A small encoder-decoder audio transcriber, trained from scratch: decoder activation swiglu.
Rows from block 2 of the text decoder of a small encoder-decoder audio transcriber, named by matrix and row number. Rows with one number belong to one neuron. Each number is 128 + 24 x the weight over its row's rms, rounded and kept within 0 to 255. All counts start at 0. Numbers have three digits each.
After each neuron's rows are labels from the 100 texts, of 14976, where the neuron reaches its largest size: "fires on" is the input token at the peak. Only what is clearly more common there than usual is listed. The data: read English sentences (LibriTTS-R).
# gate: MLP gate (decoder.blocks.2.mlp.gate.weight, 256x128), inputs 0-127
# fc1: MLP up (decoder.blocks.2.mlp.fc1.weight, 256x128), inputs 0-127
# fc2: MLP down (decoder.blocks.2.mlp.fc2.weight, 128x256, transposed), outputs 0-127

gate.218:096116153171122094150161106157156106143186076158113166096159106107103098134146162157133122128075138116086131112104134141108182166129104126111125118122149125136115140126162103111151122144142136113131160118118140072132106125150149094124158126159116193139097141146114098109100125105142114088114127157169113140147118165118128119140153128107115136129116130094141098157172120098137105125137
fc1.218:084120119133177089110124093066095116129138145104107160174128103104110164137159115130163118135144130110142160106118116113152125125151140126167114158081125101101105170089102088163125134145140150162102156122126154118173130122156127104137140128175115120097093103123099155109126161098168144150110116129123104078119135136125118124117147148117126115138142140084114127101176144102127107161158
fc2.218:122141091156106128109150104136139073114148124128117181068116107100137104116131123148131119117117115120107061130116120155119142142111169109122105163117128122105137152114167098133155165123120142155085171103087118114144089161121155112096134179112162110094146096158105160088135116086137147111107123153117117115136152126126175145126157096116163133124104146128136127170139158136156098122143
fires on: "some"; "very"; "my"; "a"

gate.80:117158099114130117131169144158148146120193110135129137098126161094114124109118131107139133152153065120115108075108176125114157134106106146144129116084132133085094155170137103158150139148146158111126171120146151113111121150125138183112093160130103112102144141115129161125150102109139121136161124172136063104132151127137137153091139133132156113127075169113094130140130131112125143143125
fc1.80:172121175095130129122142166128123150134108158102119122104134146176130154143142135112171094132130160143157115163102136092120154112140110117125133120092095128158143127105157134103109110090103133144096093119130113133084119132135115097155156108123149096075164113105137111077123137115090158161146090087090106131125163124169128120118159104128105114109122101141135137105067100098120086129139
fc2.80:154082077089103108138099141106148145111093153096146099132111094112097160077143145137141112139108154138103119144138138138124141104152080107106117117116100116102157089117125142091088146120152127129148154121112102141134161100113127100124127093114106119106116143136141127161137120147070122133160162120124126124159125114098143141119145139148117060143133108111182094101114140162124158168077
fires on: "no"; "any"

gate.193:121111166123083108119161144120123127123135118127168173121120114092171139142087115152130168111114125107123157166135112120096170136108111120137100124137141113130115177159146112104127109087140131138134092123154095124135127176121114127154133150106100100111125103137128167078143154138156169097192084130172124165103099111143105137154140151116106129113161115105131095117187139142113167128138
fc1.193:134101107133132134140133146150107128179167130086093131145168108151098156118145152125165120143121096165118126122119128120085138123129126129157111107196177105120155096141130095164181140125123099105097119120128115138128139103095130107142081075130176091150100099090115078128143146095136128131130149124138110116108136120169145117153151097137120145139090110152154163159117133114097124154121
fc2.193:140115135121145111154128101126119145116176131139132134133132118155129151114176139107108152145148131169112150104117151152108118139121143142071100101133081144112125148137142130144141134155118138170144135114151111144097123103145091138095104085117102133192129141093147087136147128150166087123164097153136111130111135075140116133070090110105115130136155115162129145134122141099062133100069
fires on: "that"; "a"; "it"

gate.66:128152140102157121115122161115155123119143129118121084133142129149122109137141133176120149111136165115091143150120116112141137113147128124126133129114143100122098156123145155141189134122115114150135100149153153091096118164160107084145157124149178069123149133115146134101126179140113151117175161091111185097121124145160120165151116116102154115118102115120167178125131190148109095158128
fc1.66:158150190133132108172132120133134115124136146145149131114155168127111150091116128167087126142137120147146119124136108142186131148126106139181182124150118113113099095122159142103167099107160118148138123152107134110135122142117141117141156147118096075110098168135134177106154108140129091156077164135098173125134142132153115148125139136096119133107153126096142140116177137146112181122097
fc2.66:135088148096180144115123140116101147134108094125150105150156122117131125141091100153157152126154102127142141117138116116132126080124136134119129145154127111173170112134155113136148118105121138108141156135147154185150169107123149123145123069142118134074134146174151116122112151162148135130139132124107151069146132102146171142144147140089112137088102065152101078157114111099133140105151
fires on: "of"; "the"

gate.130:140140092142113106111108100103139118129132143118132145100131148121112143116158111164147119117126122137166080147126128127142156144077111129081129091139149097118158132120113146154094100143144142133134096109158110164133151143138123075105157183125114112127114125121113076118103139080127120177125094154118135120134103174167079174102122147124096132142140147080161132073115136144134128088163
fc1.130:123130131138139147121107122162107146172095156121140098113141140190133143086082126119154061137163111149126095141157130120108136119131103052162129113169143146145139143149133102126094137120127120157073155138141121112146155110095090138100124159147161133087133156111124157128130135113124149110123126079136144150147178109144143104138129133112124144108085117135099125185122143143133133148092
fc2.130:127138158070132120144137116134140146160172132171085107115156103107123109150163107080118144156126135163079113148162111133139163153129126149111126159125118129072095115175141155137125146114169141111138126176110131145132132130107141087177123108162151122129121142116125135129102143089175123147118128130140103151120074139113137140127166122140105109115117160122125186137103103112103183127105
fires on: "a"; "his"; "the"

gate.39:110121150117153128113160104091138146096113127103150126145133124118145139147130126124115126133116107145125140120112128119117130151116110147114184141145140115210082120152089138122090135129118096113096158086079129158143143129088177124144126148147175122131091161102110152141178136164116146117123161125191115132119109126112139130126127130169113128105087118141149169153154122144078127069121
fc1.39:110094121094130130125087145147134094132116121126135124117146137131091122108136104115110113134176138113129133145067133133155144085092152115161099141141102131118162160132128096148158132107141135160134117142188114153136100128133055160108097113083064112102159135139180097133093109112099115140127111106114134104110129116164126142149160117142120117154118100118120137134135098173162099117088
fc2.39:091096160080150106086122145147145113178140120135157129124111135130140125107160160122146134176122090112111113080145111132140111143143102146152121134150129120153129123113089072145145156175110190151119102135112118131137155147092114099153135101124100149170128136147140166173118147103158159144096070170167135161146137139145128124115137161114139114141111111096111151110144136121098104129143
fires on: "was"; "these"; "is"; "this"

gate.16:089117111133164116143083131145118155153100141133148111107110126085118141191140124142145120108156172122170177140105114128138134097149108118187115129106111112134173121124113120131091138140095132146069140157164145117180101145105111112116098132152101147118120114091075099127109185116129115128161113112114157152088137140141135116124154167135137128104172134124136129140111112125116095129088
fc1.16:145119138091108189151114123118156151161162102136122120174163174134140118106126171101103141152070087166096125096132112176113159108106134136093156148145109155146134149142157159128118144112105109080177116092118113141120099106158085159166121136115121116134139149142151174150130118131156140107128133116129145125127158123147163124113118104138137136143096105153099117104088155119146132147154
fc2.16:140137143124099119117126114155177071156125096124163142109119121111126120110128147130126106114147116115089122090114162116125089146103086183151122135096120176122181141117161105148135142143122096143117122114108119112132094153158082092111126114127165114156136120105103125075116152173112172065150143154121167139128149133144155129137166104133146124093122115150104082130125165147115121128146
fires on: "i'm"; "be"; "have"; "had"

gate.111:125138130104119126126103107106158099147132178136109159144098164149158152120114091135134158096142164141120152106138136158125117167154157126111108151117105114159169149110080115145143118095110135085109124147154115156113145121140124113161162124125151105105124113096170117176138135141178172132140097130129112105127096112079088153144102092136099169157103117113132087140125178134081128142141
fc1.111:137079057162110148081132130164095149117095092139138139117125141110104131141123136101150104135122085118110163184134152118167135116115112111073116131139153155102137135121139122125139119146131137154171111113162154133140122162133155133139085112151109148155111121109126150093086100144131095118076149143132178151111150111141131096135179135129149142115140105150086164159130152122139137119155
fc2.111:140126167101141120096112156134150140152139112094111122096117100141130064133125114113113169191145146132145140140112125125169156122159123137128102091189165070108156111093139130135136085124119157164121127122136135138113110098089110126136134152114113136138145145143172138165163142145123122154110071104105121146164137145134117146135126112127090134095150161088106095146105114146100176119130
fires on: "was"; "had"

gate.13:098125179094143114126116140140123110139129133147154106153066136129128139106109133110136112121113165146141124152129109120126123112116122165125105137119105175159134133116185116126107138107180105151149100146106114122131125122138128097141117076121117134140150140156092024115130100131115120141159118097155125147131090166130137154122166094126104121108083130155112142055099131103128123132115
fc1.13:123101133101138137160152117133126133115097173128102125148134112139126145122126141165163147146137105151094111124131140102132119138153087101097111128199133142145077151066122134107139134122122156128144095178157109119184132112134112127139097158122149154116152135118124112118129184125111146139158121132143119127127073104087112108141162101138063128128105143122104162111117151179147087158144
fc2.13:103146149105117155157136085126123123128165162128141120084141184140130195106128093106144112074153163118118151136144132152116130140126153155152160130103144173121135096150112097094119151113127104113132155134101120151114122147113136135120123096122143131100147152145150140069107182110136136116099104128114125104112168126092108100118082074113157130093135144092129115109125117091108144126171
fires on: "not"; "to"

gate.254:154129126092104162131112167144122122150147125140078109098092126159154169125107177123149085146147091137101119134164161130140095086111107108171128151143142141120082088149129161117139110124137111146112117133102106121137151110154094112172116163150122143135102100136096136140151131192108135161112141204118152136143130158136145116145138088155139146117120144129141134095130096168125124149110
fc1.254:131149088122165133076134146110098130095136083119119124128110118134089105138098088164134143113133141126151117110143112137133155120117093175144137082106102137115103155144173124121116099123130137135128166149102091113099103159117149117129155118096153147148141167147112132149118116148123149117124081126179135145146158097147143152132154134085125100105137191119190116120159124115154153160177
fc2.254:128083110076181131164152122150124137087161160097180136122159143121154115167145160106108147151120108123112136145100106128106143139144181103066131122107096102140116179127146118106136131120101129104123132127137095117151138143083085098136129085095125134121095142107159104152112189122100171138138117134111149140149140120150166129128112138150111103117152094112151127141103128145141103108132
fires on: "of"; "at"; "in"

gate.129:157160139112091145147132121112125110113114149046145145131092140135135111154165118155104129132125125182101167131118075126143057139153147133105142134130129150088115106140151104121128150099133160103105124130145111139155123100134084082151117120175136113144128135124067154137136153101127133085121132149104142145109144095137098153143103153128136141137147116123125122166103150125093137067115
fc1.129:156136121144085148151104147127068096107113140116113103160135135149090173140153095107104104150165131153126138103108125141149088126152118126108086149123135136161154141137135110120134121116099142118132121153128167126139127089140126139175103112110126064122149125118113128132142151116138159078135146167113156143143113077096124153177154179088132166119124124152119131104121123105073149105090
fc2.129:149089177140118142131157071119150118108128147162113103147140069102118105138151152148101162152137129136121133157155151092144140095113120081140106143166166129191118128113097123142153122115139132077161149106157154145146171158162103131158124160117137178107136090174105125146107124144120152157116174126143139094123124112114139146164133143141133105129117106109122108108105102153121136132099
fires on: "of"; "in"; "at"

gate.114:174106155150118145141128140158147135154128154139165100157130194088148108136096131148152147124133175118059101103094100128142135125107129126146107138156118114108123167125161118120112103179089132130088163104133130142125121126119112108130144142136129137114156121137094122086151108084127121104158128128140145177095150098118125146110133100166162122104089137155152116141160135145191128109110
fc1.114:170111163117103133127115166110172074166149113140138094115146139153111121142121130149095109162098120128158148128093133130090168125092079145105118127129130151137143155133147127125175106133102150165131134100101123139105157080145145179117083123154134119116118108135175104101141102126152130181171147071152136121152141138137105115128126131137134125114165145109170139149148143108109092137159
fc2.114:135082165118154142130078131172160127162159127122141112140093133162124123112118140097133119121100117157151147127162095136114147113145117122104098152151116093132091143132102088172115140125142113112148116146071100127104103140169105126144097141160113184136127125098139104133130137110111109170094101175155143126148163160107169118112121118130132168103107112173116127067120101111135144111116
fires on: "not"; "come"

gate.15:178130136160093123124148153131116128093182165143161145130134156080162101119148117156128119129122135150200089111115153128164127150150169118124123123164109164141114145146047100125144107117133122095120124121120187101117084122160109103125122126140149127142101111155125124131105097153113137172154121124134115113107121118107123139083131105164125132172136103146163131146104139156106112131135
fc1.15:127140151129115121124199129116122128151139126141123109122133107103115131104172111126128128111155110148107127104104130119125131119099093125111146131081138158160120133123112137084107122121112081102101142091099139123183137142097171123161116102087116197101133106103187109124134115156113086152165150115119114126134121120138145168094170111112154101119142143131114115197151126097131137172112
fc2.15:108130114137122134188105172101181130145156112172113106145117091131095124138111119108107145144155160128102146105133106134125133172116132154053155166147099142124146122156122098178111125161125140142139124118141128141153143155106100139125116118135126177117108158099119137161170133118132122088066132104144125151126149087111126107153141108137101146119127150151129125087163156092102137157094
fires on: "a"; "are"; "or"

gate.45:123077178128129137137097144134195124129102127094135140110112126104131114158143148125118155154161114124110147112108120122110144125124130138095126141192123138111128098151141151095117093140107140149181127143108127118145133123149082143150137104143138138120156106116097158163119099135135074152136157147170102061176097136139086093140163098124093123166125131132143108152116093121128101108157
fc1.45:134132159147072135076117163138103124115102114123128115097088119086151147117171136153138160134130163139152118143107147140137096136178128160100104104078108091119121128071127144155115136145122142105116080123118143126091127136106128147152123134105122188102130090184131112155120169110114118119152126096161137155102159137183136118138115146133138128105143149102102160103119123119156135164118
fc2.45:139141158080136155133148113183103135150135132154163101121130143093155115144120126162096100101148110160104139140139128128148095117120186115119110137132087117098106130081117122118139111115114110138145145098124118173122107079143165139106152106139108100126091127133129179122130175136137118163077122117111112132131083101117145153155159104097129095092156144170096154120153103147152143141167
fires on: "of"; "his"; "after"; "her"

gate.234:085132158120125147118125143123148151197137120139180184149078122085114123160123121131162144097097133146143083100116110163129158116101114158148155124144092087161155113165088154100152083160119146113153124139156126144148136108125162127121156130112118088149154100135070143096104149154103123124157148132141147135147113133136136098170147137139117097104128106117114133101123101118115119116122
fc1.234:159150175108121142130136123146127074116071120126105131077178137109138139139133161132137141173148137114104099166160127095137095129139136127145123128157164155159134124111141124137135106110142100140133064121139137097147144154163102123075084158121118155162147163127135119161186141101138145112123157117137107143129106142134128118100110116067160133128125077128154158143116143140102122100133
fc2.234:132112118124147146093137160184132135142114150155168124162141104127156104121103186103123111151121156091134125191180110136148147111118079140126102096129139126115130142101151149118104110119105145160099107119121128169133147136155131118173119127073111142143112143118157135173128110157153087105133098126139119126127121147070120095113157186150161110145131144139140130111107096139119132132082
fires on: "there"; "this"; "that"; "it"

gate.10:138117110107120106088150143152095106171176148098142137149101127123159114133154113098125129133157137162125118143127136172169115150091106127107099157115117121093089136088170174124095135127142129133100116129082116116146148122126122117146161128090155164094175105157147155116131095127129107138147070087162119100121131122159125120124157114155128131119163089137106074098147168149133142122145
fc1.10:116095095122104118152177076147140099117113123102159153148108099136155150133101132109114120165153138111092154139146128141140145130129114163124142125135118108097159082151172120072095156134146163151143136139116167080107130121125088140078111116137114143088109118120122131127169143112136116135100180149142131136107152091163128147174146171117141182159145122108121126130087140136130141166138
fc2.10:124114112161128147102126132126120109086115114103165133142133151119108070158127113135111149143097150117119149103132190132162088144138111151165140125170141137130113104137119121128135141117144113106120122109140131116122127134170119143135167138157147119174110169135094111157137137133110092076181176135113105128106146129109144087112095132096141198125135157115081072108155155139092124113144
fires on: "that"; "what"; "which"; "but"

gate.240:134156162105126159151120129133108161146150135091129135168155150128169144156132109117148136141108118163113088119131097161093162159097110130087075127086108111149109126138149126161146133153113105078147134153112133160185138161143150146169161113156164156112106119153097107134107105131151132098126132124134151149116164092119132149095136113114088082131106100146118115086167113106144148123142
fc1.240:173103120111133155142104097101142132155136152132134123115131087203107097158095135146126103113129088107127169097099138106182144095140153157110132127072131163127160132081141115142127118137114149173106123129177155115098133125136140129129130101124103152138109138107142139116124123110132085151106101144113120162133078104088127119129125167130134103119145168114181140091161095122121140135108
fc2.240:124126101137120098106150137166106072131079164101116127150151082164112106084142146157104140151168100160134156129130144102137103110144129144127149124166137131124105143139107106117107102140143092161144132135077122104122168089151061111090144177119128123126131129128106179107150125109156127116165169124097124132100107143121123129125133132131130119157095122078152140125133097149157148156096
fires on: "there"; "it"

gate.2:116100123138116150145106137081106119151140096134126122157161136141109123131101113141143123103116124118122143140122079151147117167117151138165123161113126129164077154103172113105118157151099167082107112106150153118138132159195117122094102080154096158104157179125088116106151150130160083124113088121114110134141129094117104145158098155113111096129139111116110154170108115135111120098136
fc1.2:127155167097120090107140124143082133095137168148118115155122116148109109128135145141148116139131125097156156101125132070151168118118097142126139122157179087093133111178094143145134116084138105149094110129113126144105096079119128148158154136118094164154123106111147148127124121119087178117192193154121137137112132135138155166107103133083140135121129109095114121118113120141137131127146
fc2.2:162126183114128117145154139084126177187121120119106106085122095116128107124113142142126115073096082109137118105129163118115135140094119121079102133104089095115150134174115109070151119101141131155113123121117131097089099125102171151147093136133136095107153148126152104097157105124140150113092130117094134118101150126145137163111107115148124081156118117101125106127114132088136127107148
fires on: "came"; "him"; "went"

gate.41:064116117131143119150109129203130158132146138139121159168141098169129141125076094126135134181114122077122123110128098156117110128161123127120137088150102124139108143174097123095137119113144147097090092120168143141165160111124114126100150124107154162107141130154136108170102169130134138113163105155126102116156142145142130102140151135142117151143165082119147121144135105128103171132113
fc1.41:183108155123116104120177166125183105118134131154141162119120099116099147143114136109124119082158113162139111115137163152120114107126141089122152075140099149169167129084134141116109131128127128126091158166103092135135150127117155105121133115154117143138129090157127131088177096148098116142113136111111141139153067149099076120135107132103151124100145156164121141088130133152113104114120
fc2.41:127124120161120125120104122119104135107106095125144049138124129144162105131135123085151133129156161135134122122137114111131099133129135105091131144165101133138094111149095119107139059126125125142121107146119133114121090175156147122138099100116158105152098091112085166121119115096130100115155102133150138163131139193098111121129133150141132144129140186158162130168137122145072151088101
fires on: "that"; "if"; "when"; "made"

gate.59:119122125130134140128112142132092103113136128097124152099134117095130103132120110162136123135119114112130139144137116076152129130137158117175162126192108129111118134142122123112145134100120118078105130176142151113130140181157088099101152166120078163161067117113106201148094138097120135113089122146110123133111115126127081108078104117126123144159151108108141106122131109132149104147178
fc1.59:119162128106084142108123130111153164153159159132173140109100128122116127105155100143137151151119105099111136125111108108144140113141142102120171139106110144084132143144092132111134107095113143131115113153153148116156103085186117089121120179126146132151131122128058138165095100107140159134129138181130143160142096164158081116133161129095133135140128117130120134138123128142087065104155
fc2.59:137130089181140083086140133130039091142094133128120145134114129147149128122090091113108146077107137129070096133153118116100139113162121135113101087133170137138107149094171106060146174121149139123115148139112150108101112140125128100121133144101119138137135147132124136118113101129104115128120112133140094127145092135111125129111095125118121088132131129098093139116161136169082118143138
fires on: "a"

gate.58:122112135139150140148148032097170153144141156112147112162152128096111151112142106134123133140124115140099098126098095144148124118192121176135139163154134164141142096133132121132090160126122090137117171151157116102102134134100141120127158110185129126109106082117109129133114114107178121121108136140133095098144129168096113133125138149117084118104118137161111084142119144118144104093130
fc1.58:105172099120148141141116174137129133133125123154179163152115090139098128115114152139132133126142116107155131126170159141089109141093136096156156101129104108127124130138114097154145090126129128176160129116086132105149155136130155161149087143119104188110158107086142164161123132138113138142091133169149136107136119098174121144134155118107121122184158155140168123081136120087121132137154
fc2.58:119166156144147102154106123124174110148139146095094130114104110169136115142166165081182154143115112114175078134135096139135140088148133144146131110135119105173170148133114118150077120140133130162156148152103111121117112098105101126137104128140132124115140137117111099171106093127119122159145131119149190113153124106114117161133138108093112117144128155069131156108140090102168131111141
fires on: "came"

gate.76:107181165134129131132118131096117107139143181107126127121133163144161098139141153081149115088148141126111110136133103134122113119132128114145139104131110126089147152097111119119098106129111086141081132148125129100142126140110129076154123127168122140165091148121141159137155087130158139125141100130147136159101114113150112175146151115118135129141107128065065199107165085114109127143106
fc1.76:064112138163125118100130129127105100116133087110129126143115102113160100085120162074127111142082131140137125125145117178120159140127126103120111121118106140117176115152122128142132087123161129109135131122114087105136113143053136101150128154157105163138107136114095124122133144086158109154175118109153108144142117131170165111123124117115125155150126105095130161103159085121081103165107
fc2.76:118149103111135141118158129136152108109133104176144158107124091109127137154079154109102155155132066124127122140119081135154120136130131127110122142114130073106178137199133104148146135124108151130132087108130166120184076163146170144118066142128129114109108144108094119131133136150138149113110130170101179163123155112148164151123105133141127155129134132153130125142110120104104111108140
fires on: "not"; "no"

gate.180:110119110108163166144121128137111087169115084093140124115102121161104098129157152094117149108108137112147130159149089100137146130165106116107151127122131183108100134126147111138127147131107124148088121129152122137116086180100128159100074155101092124135149116123142152115153113125145115086142146099153112167158115114127095134079156151168136142109099091140106122164185141109118122104148
fc1.180:122095120134115153126130126130166138167158097104106143161126157165181069104166162121115125087169125139120115161162094141124083114162143134122158092077106144103092174110149134142164164141142120121122161117122145177085110163110104123136150141138118130153128161086100130130166138134110118139139138171132134103120117104126117132091105145123145141136139140156091127140082139150113111129121
fc2.180:132114120128129144166151163137137105072136140140117149139134102113116160099128135107119165134153142084141128115121124143063107143078141183144110121109169155081161146150145134134147097109193149137156130107117064126099116167124113071124144134105122136162120154064108137099155150124137125128113145121127152096112154129117152139134143121149144147123112118113113105093150149145119105100149
fires on: "not"; "might"

gate.224:137116144104157110140165106111154085128146129113155079095105129125108101164123069126110141135178129158112139117132132103164106145142119174129093113136114115102189106136134107126103093138101090118091100085126131142162130137130164140136125143151099149151136114156172139117140140151145106177113130131091143117143170089124163095148138143100134111133111151109124129154149132146060120152119
fc1.224:119135134116103103110165106106163090153085140122130122127097156131103106124117135133143109126150131129092110126112123114167094104090133148161149124092128148078140137136122236134124063105106135128115139130122138147144108126170156132120092165157120109129128116152133147145138127067123131164132097116136115123109097110137136120136131111115180113143132147124098161132089134100101166160133
fc2.224:136112100119126125101133162093107112128105078140154110111104107173155104123175137089127172116121148123126094162174108141116138108145126131121108140172124136117139143153131120096124155136095130080128154133110165129111115169144142117115102100119142123122148178130097131152155153142085149104132139086127143084104119135098136105110102122104147119121191151115122089104174074154100107126148
fires on: "was"; "<end>"; "with"; "is"

gate.149:111166166161149124101092118108139113126162142130132138091156139143114132112111139150114145142120146088114134108142154099127116110150144144153121150135125130082147096166086123120134124125127163069135112114135129089110098150121049116079149126114154103135106127102133082091129148105167142116119118121144141133081179100114156125092116081170173115106124149121121166120132167126137132106120
fc1.149:083159167148155166156099145136109102128133139151123115143110117142084096122112122122104150121119085128141137125152083111111177122096138156084100112174104148114155112131119139150120125119106133095101153087160112113140112117110097129113167178132131143156114164127162133118127116074152149098112102160109088123121168106153116140126096138136156127090087109078142152135101130114104137150159
fc2.149:092166126130143117147139154190125099093155122155153165142146135138132121160131161103135095144156096154122131164121110180123145156069111136106138132109143110120096162162149112151125170130103136121152112139099116109123138143156099110123085098152073165103131136140111155109147124131094105123135117112191113118127133134148172082091140130126145144126127137175133135139161152118114160109094
fires on: "no"; "always"; "this"; "never"

gate.32:130113122101087143120094173120111117141136106149085148146121134133125158095137125153134087116150132142139161114124137140125110071149118116109129143154122136130139076127106188128141092120134106150151145143134098128152101138147154148090050131159156066083140140128117150162105108150157132161125132150139120140117135115107124105139153157124168182142155140125116174111122109086142144112096
fc1.32:100138120150098138095153194101126161120134125150114127111140116127130149175124134096127133149116135129172147128125155137125087091127118136126128131122129121104108064129127165124125102141141133138173147113107116141160111148119134143118104165140129056107126092125103180163158103123109161148147146105173166146103131107134116122120138183131093134133109114129112161126078128164131123076091
fc2.32:088123132153116108116096116141163117094118156138116130148146131081092097161132157169112136138116132158159135124115130165160160105069121114162145163129126075106119150102130148128157184087154119108138149103113098144124048132129091127132106141126141121165139111138108134079079140140124128131163126175111135123128112137131094095129115146135127168119147099131123134141139137178099126131132
fires on: "of"; "with"

gate.100:160109150183057140107122090172154116113160133142155138113126176127101119148137119099085153125130147093106104111131159145122097116139128136118117098131104132039098131146147136122139112138134124148121102084090169124168112114136135094155175141132133113118113128103117128116159121080132156112116138131118096130106113115135165140101128091089105154139145135131107157096111114117121099106137
fc1.100:135162117089098093129118107110104180133160169105122109112144119136123118129082110157148088101141141150122124115125137088146150130103141118156161085101137089182109149080131128173135165126147122144148113124115097127131170161126103111124110141173146131150122146159137125099133154140094103159118109145119144123139125117156109157173125163092125069157159150169161117135095129131154125146117
fc2.100:071100148113140107131139134105123120121114101107120121115104141114092136123089076132146162120131125119135165121144124101096155123122105105125140096119123159159146113135146165123173133105198142122106129101149183132120143152156125136122187108119129070108163140164126116095120140146126113110147158148109130122142180115123091113115097134155127153164155073117121148088127130181144124149134
fires on: "no"; "so"

gate.221:143122118140110116176082077137125106117116107137172171118116126150145111113106120149112074127163096162117126103120143120180144109175150122145093164145113117132142119116098092103138091077113136137165131150102114147118104140115100132113141135140149133143139121145140058137129116138070138150133146155127162107185137136135129130124145137123105146143143082135149146141083157085136091127145
fc1.221:148130133109099102123122121113114096152133086149144184150158137149131148104119137163102082133135148167117147144128105114122135170138123109111135120155139077125124135146103074115160098134143131089101070126121119124134120105125099119108103169108125092095151109161136137129101109160136131152117158139099142153129094162108173120112135141107164174153114068103092107168132103118146094131106
fc2.221:149128116148145122156075113137125091124110187142072162164110141109142119158092110114127154105123166126109140116102117146075089095153062147162127110089153156128090090135137128137140142110122127122155104165115113137176131151182146117122129131152088127141135132153117125148111144130120108133136154098114136132116131092147086125109162163175120134106159145120175104108124111125114126133117
fires on: "of"; "in"; "at"

gate.190:174126178126124129139140123107100204148142131120126125109143138119076112126105131066164159124113135158160097114146168118137076115134089177156132092118077139144132119101114146135140115138132164102151174162096130106121126135149154091123115130120126155105138092150126158136169176119161130105147108104123149134130143109155104154164130128105135141157105139132124141090161131113120113123116
fc1.190:145115116124114131144129154150188147163125125132102112110165090162126129149107137131084095183141099158140154151116166124125116145134154155122123126123126157110108112140113129102149155143132131101095138129100124119156134153153119174133124152143154131106116119171160105101169145151144089122133134157115120075205147135173134144159129129180122152172109149125167138111116122082152142113117
fc2.190:133084090123172139192167116127119171114157136109176125129129099133108117073105144118165127182119129120133093106119131105117106157097130106123126132157126126157096143157124084105134139124127118163137133098140140090163139137129121144125140127151169111118069094154141153151106107148146124130104155157118142118121145097157176135142135101149067070156125129135153124113130125150113149135120
fires on: "was"; "as"

gate.62:120141120135104117138133150126107141129079126143134153089164166132129145129101108149106164097137119115148090136134160113078112122126138106119130184117131139110133093159104165145118107101080103095100113123161122082149117129131178151123178146119095129156156116137112096140119071132156142125147136155174156136094102108089126113165147163135155100091098129108122151139152134174131134126108
fc1.62:140119150126134149133138134095118122122134094121124136156081112155120164084145108126150175154141136127144123136116111088118185098130063149132155165134119109126130120125105140117124115145163138160132086107134090089104130154126147139136151132134131069077101150146152097157081111129097076158153145116124122094115087129124071140125095144104137124146158140142128098130105106150107111097157
fc2.62:138160145143114058123100102098137121093140169156139133117106151092147125133076087111070150140169127123140141141117133108156140145125154110136145121142179101154102125138104126138104148098158099127139103120138103103103120085181133177139111136110188133100111076140149175081117122118128112158118148082121152139119128112111121114148132125134129123139114079102145128130142115150117110139137
fires on: "that"; "been"

gate.214:124151109171137127145116112142116115144107123121140130115117194146165113111136115110111147174127117131186092092096109133113116122121169101091145123140152112165133131171178153153196121114162126100145109144150144118166144146152145164115121136129107109112146158124100098120138145101160090104139117133138121133169146127170144131096130135134101170113123140104126118183158145082136155098114
fc1.214:144160091105134108121115103114122082094127148142124126113089167091122128127138156106136133125148150137136129155107100120105104126084141116095121102155135152084100150118149132109155114115164138122163094131142090137196130145113123176122158126159157134083092157139093092104146129115094112111118138157132143149126135086138157119092166150114101131172114165133120130155081110127158156105099
fc2.214:127107105163112137131142157114127107111176118161106105095130121137093138138117118166155168122140125141132133106127114140131110114154157111104104122141075138152111136158155085135111120115115160125174146108148125090157157094176092140142134167129119130120101120113111108101153111100116096118118112191157198142120119126148082107149138118106118138111114162141139127151151190158079128116149
fires on: "that"; "the"; "there"

gate.89:133141129095120150102123105084123096108117092091173160162128136171152098066107123102118092123143137118128168135145121090111136167127099101122134129131112126132119113204132149142107092113108131121127133139101173151155105132108128121109092131112102148146164123120158109138099155109147130080158167147106128124143167102137134143131139104174108111120112140191139124118086132121142119132089
fc1.89:096096110157121161100087130121117089148115130121123139155156133129138107109147128148144133152153173092095168140152157140120129087131108120123158115107109131178113151134147105125112084145147159142142129105158130143171164114148132120124130108112152141168147081165120112103089177136137145137117123121104130091109108130136174100106106166128100145131154124169101109166161077144123146167089
fc2.89:123148160148116116134137134140115135130143104098122142090169138131158142100156078135169075146162112150137128109115131138140112125130101090141136107101134110162110139126139117144150121120143108115109098109141129121196149133143151126125107161176107204103137130105124073126101141097109113160163127097111090139131160125132137139100118129136117100113144158093106088117176132091139178158160
fires on: "no"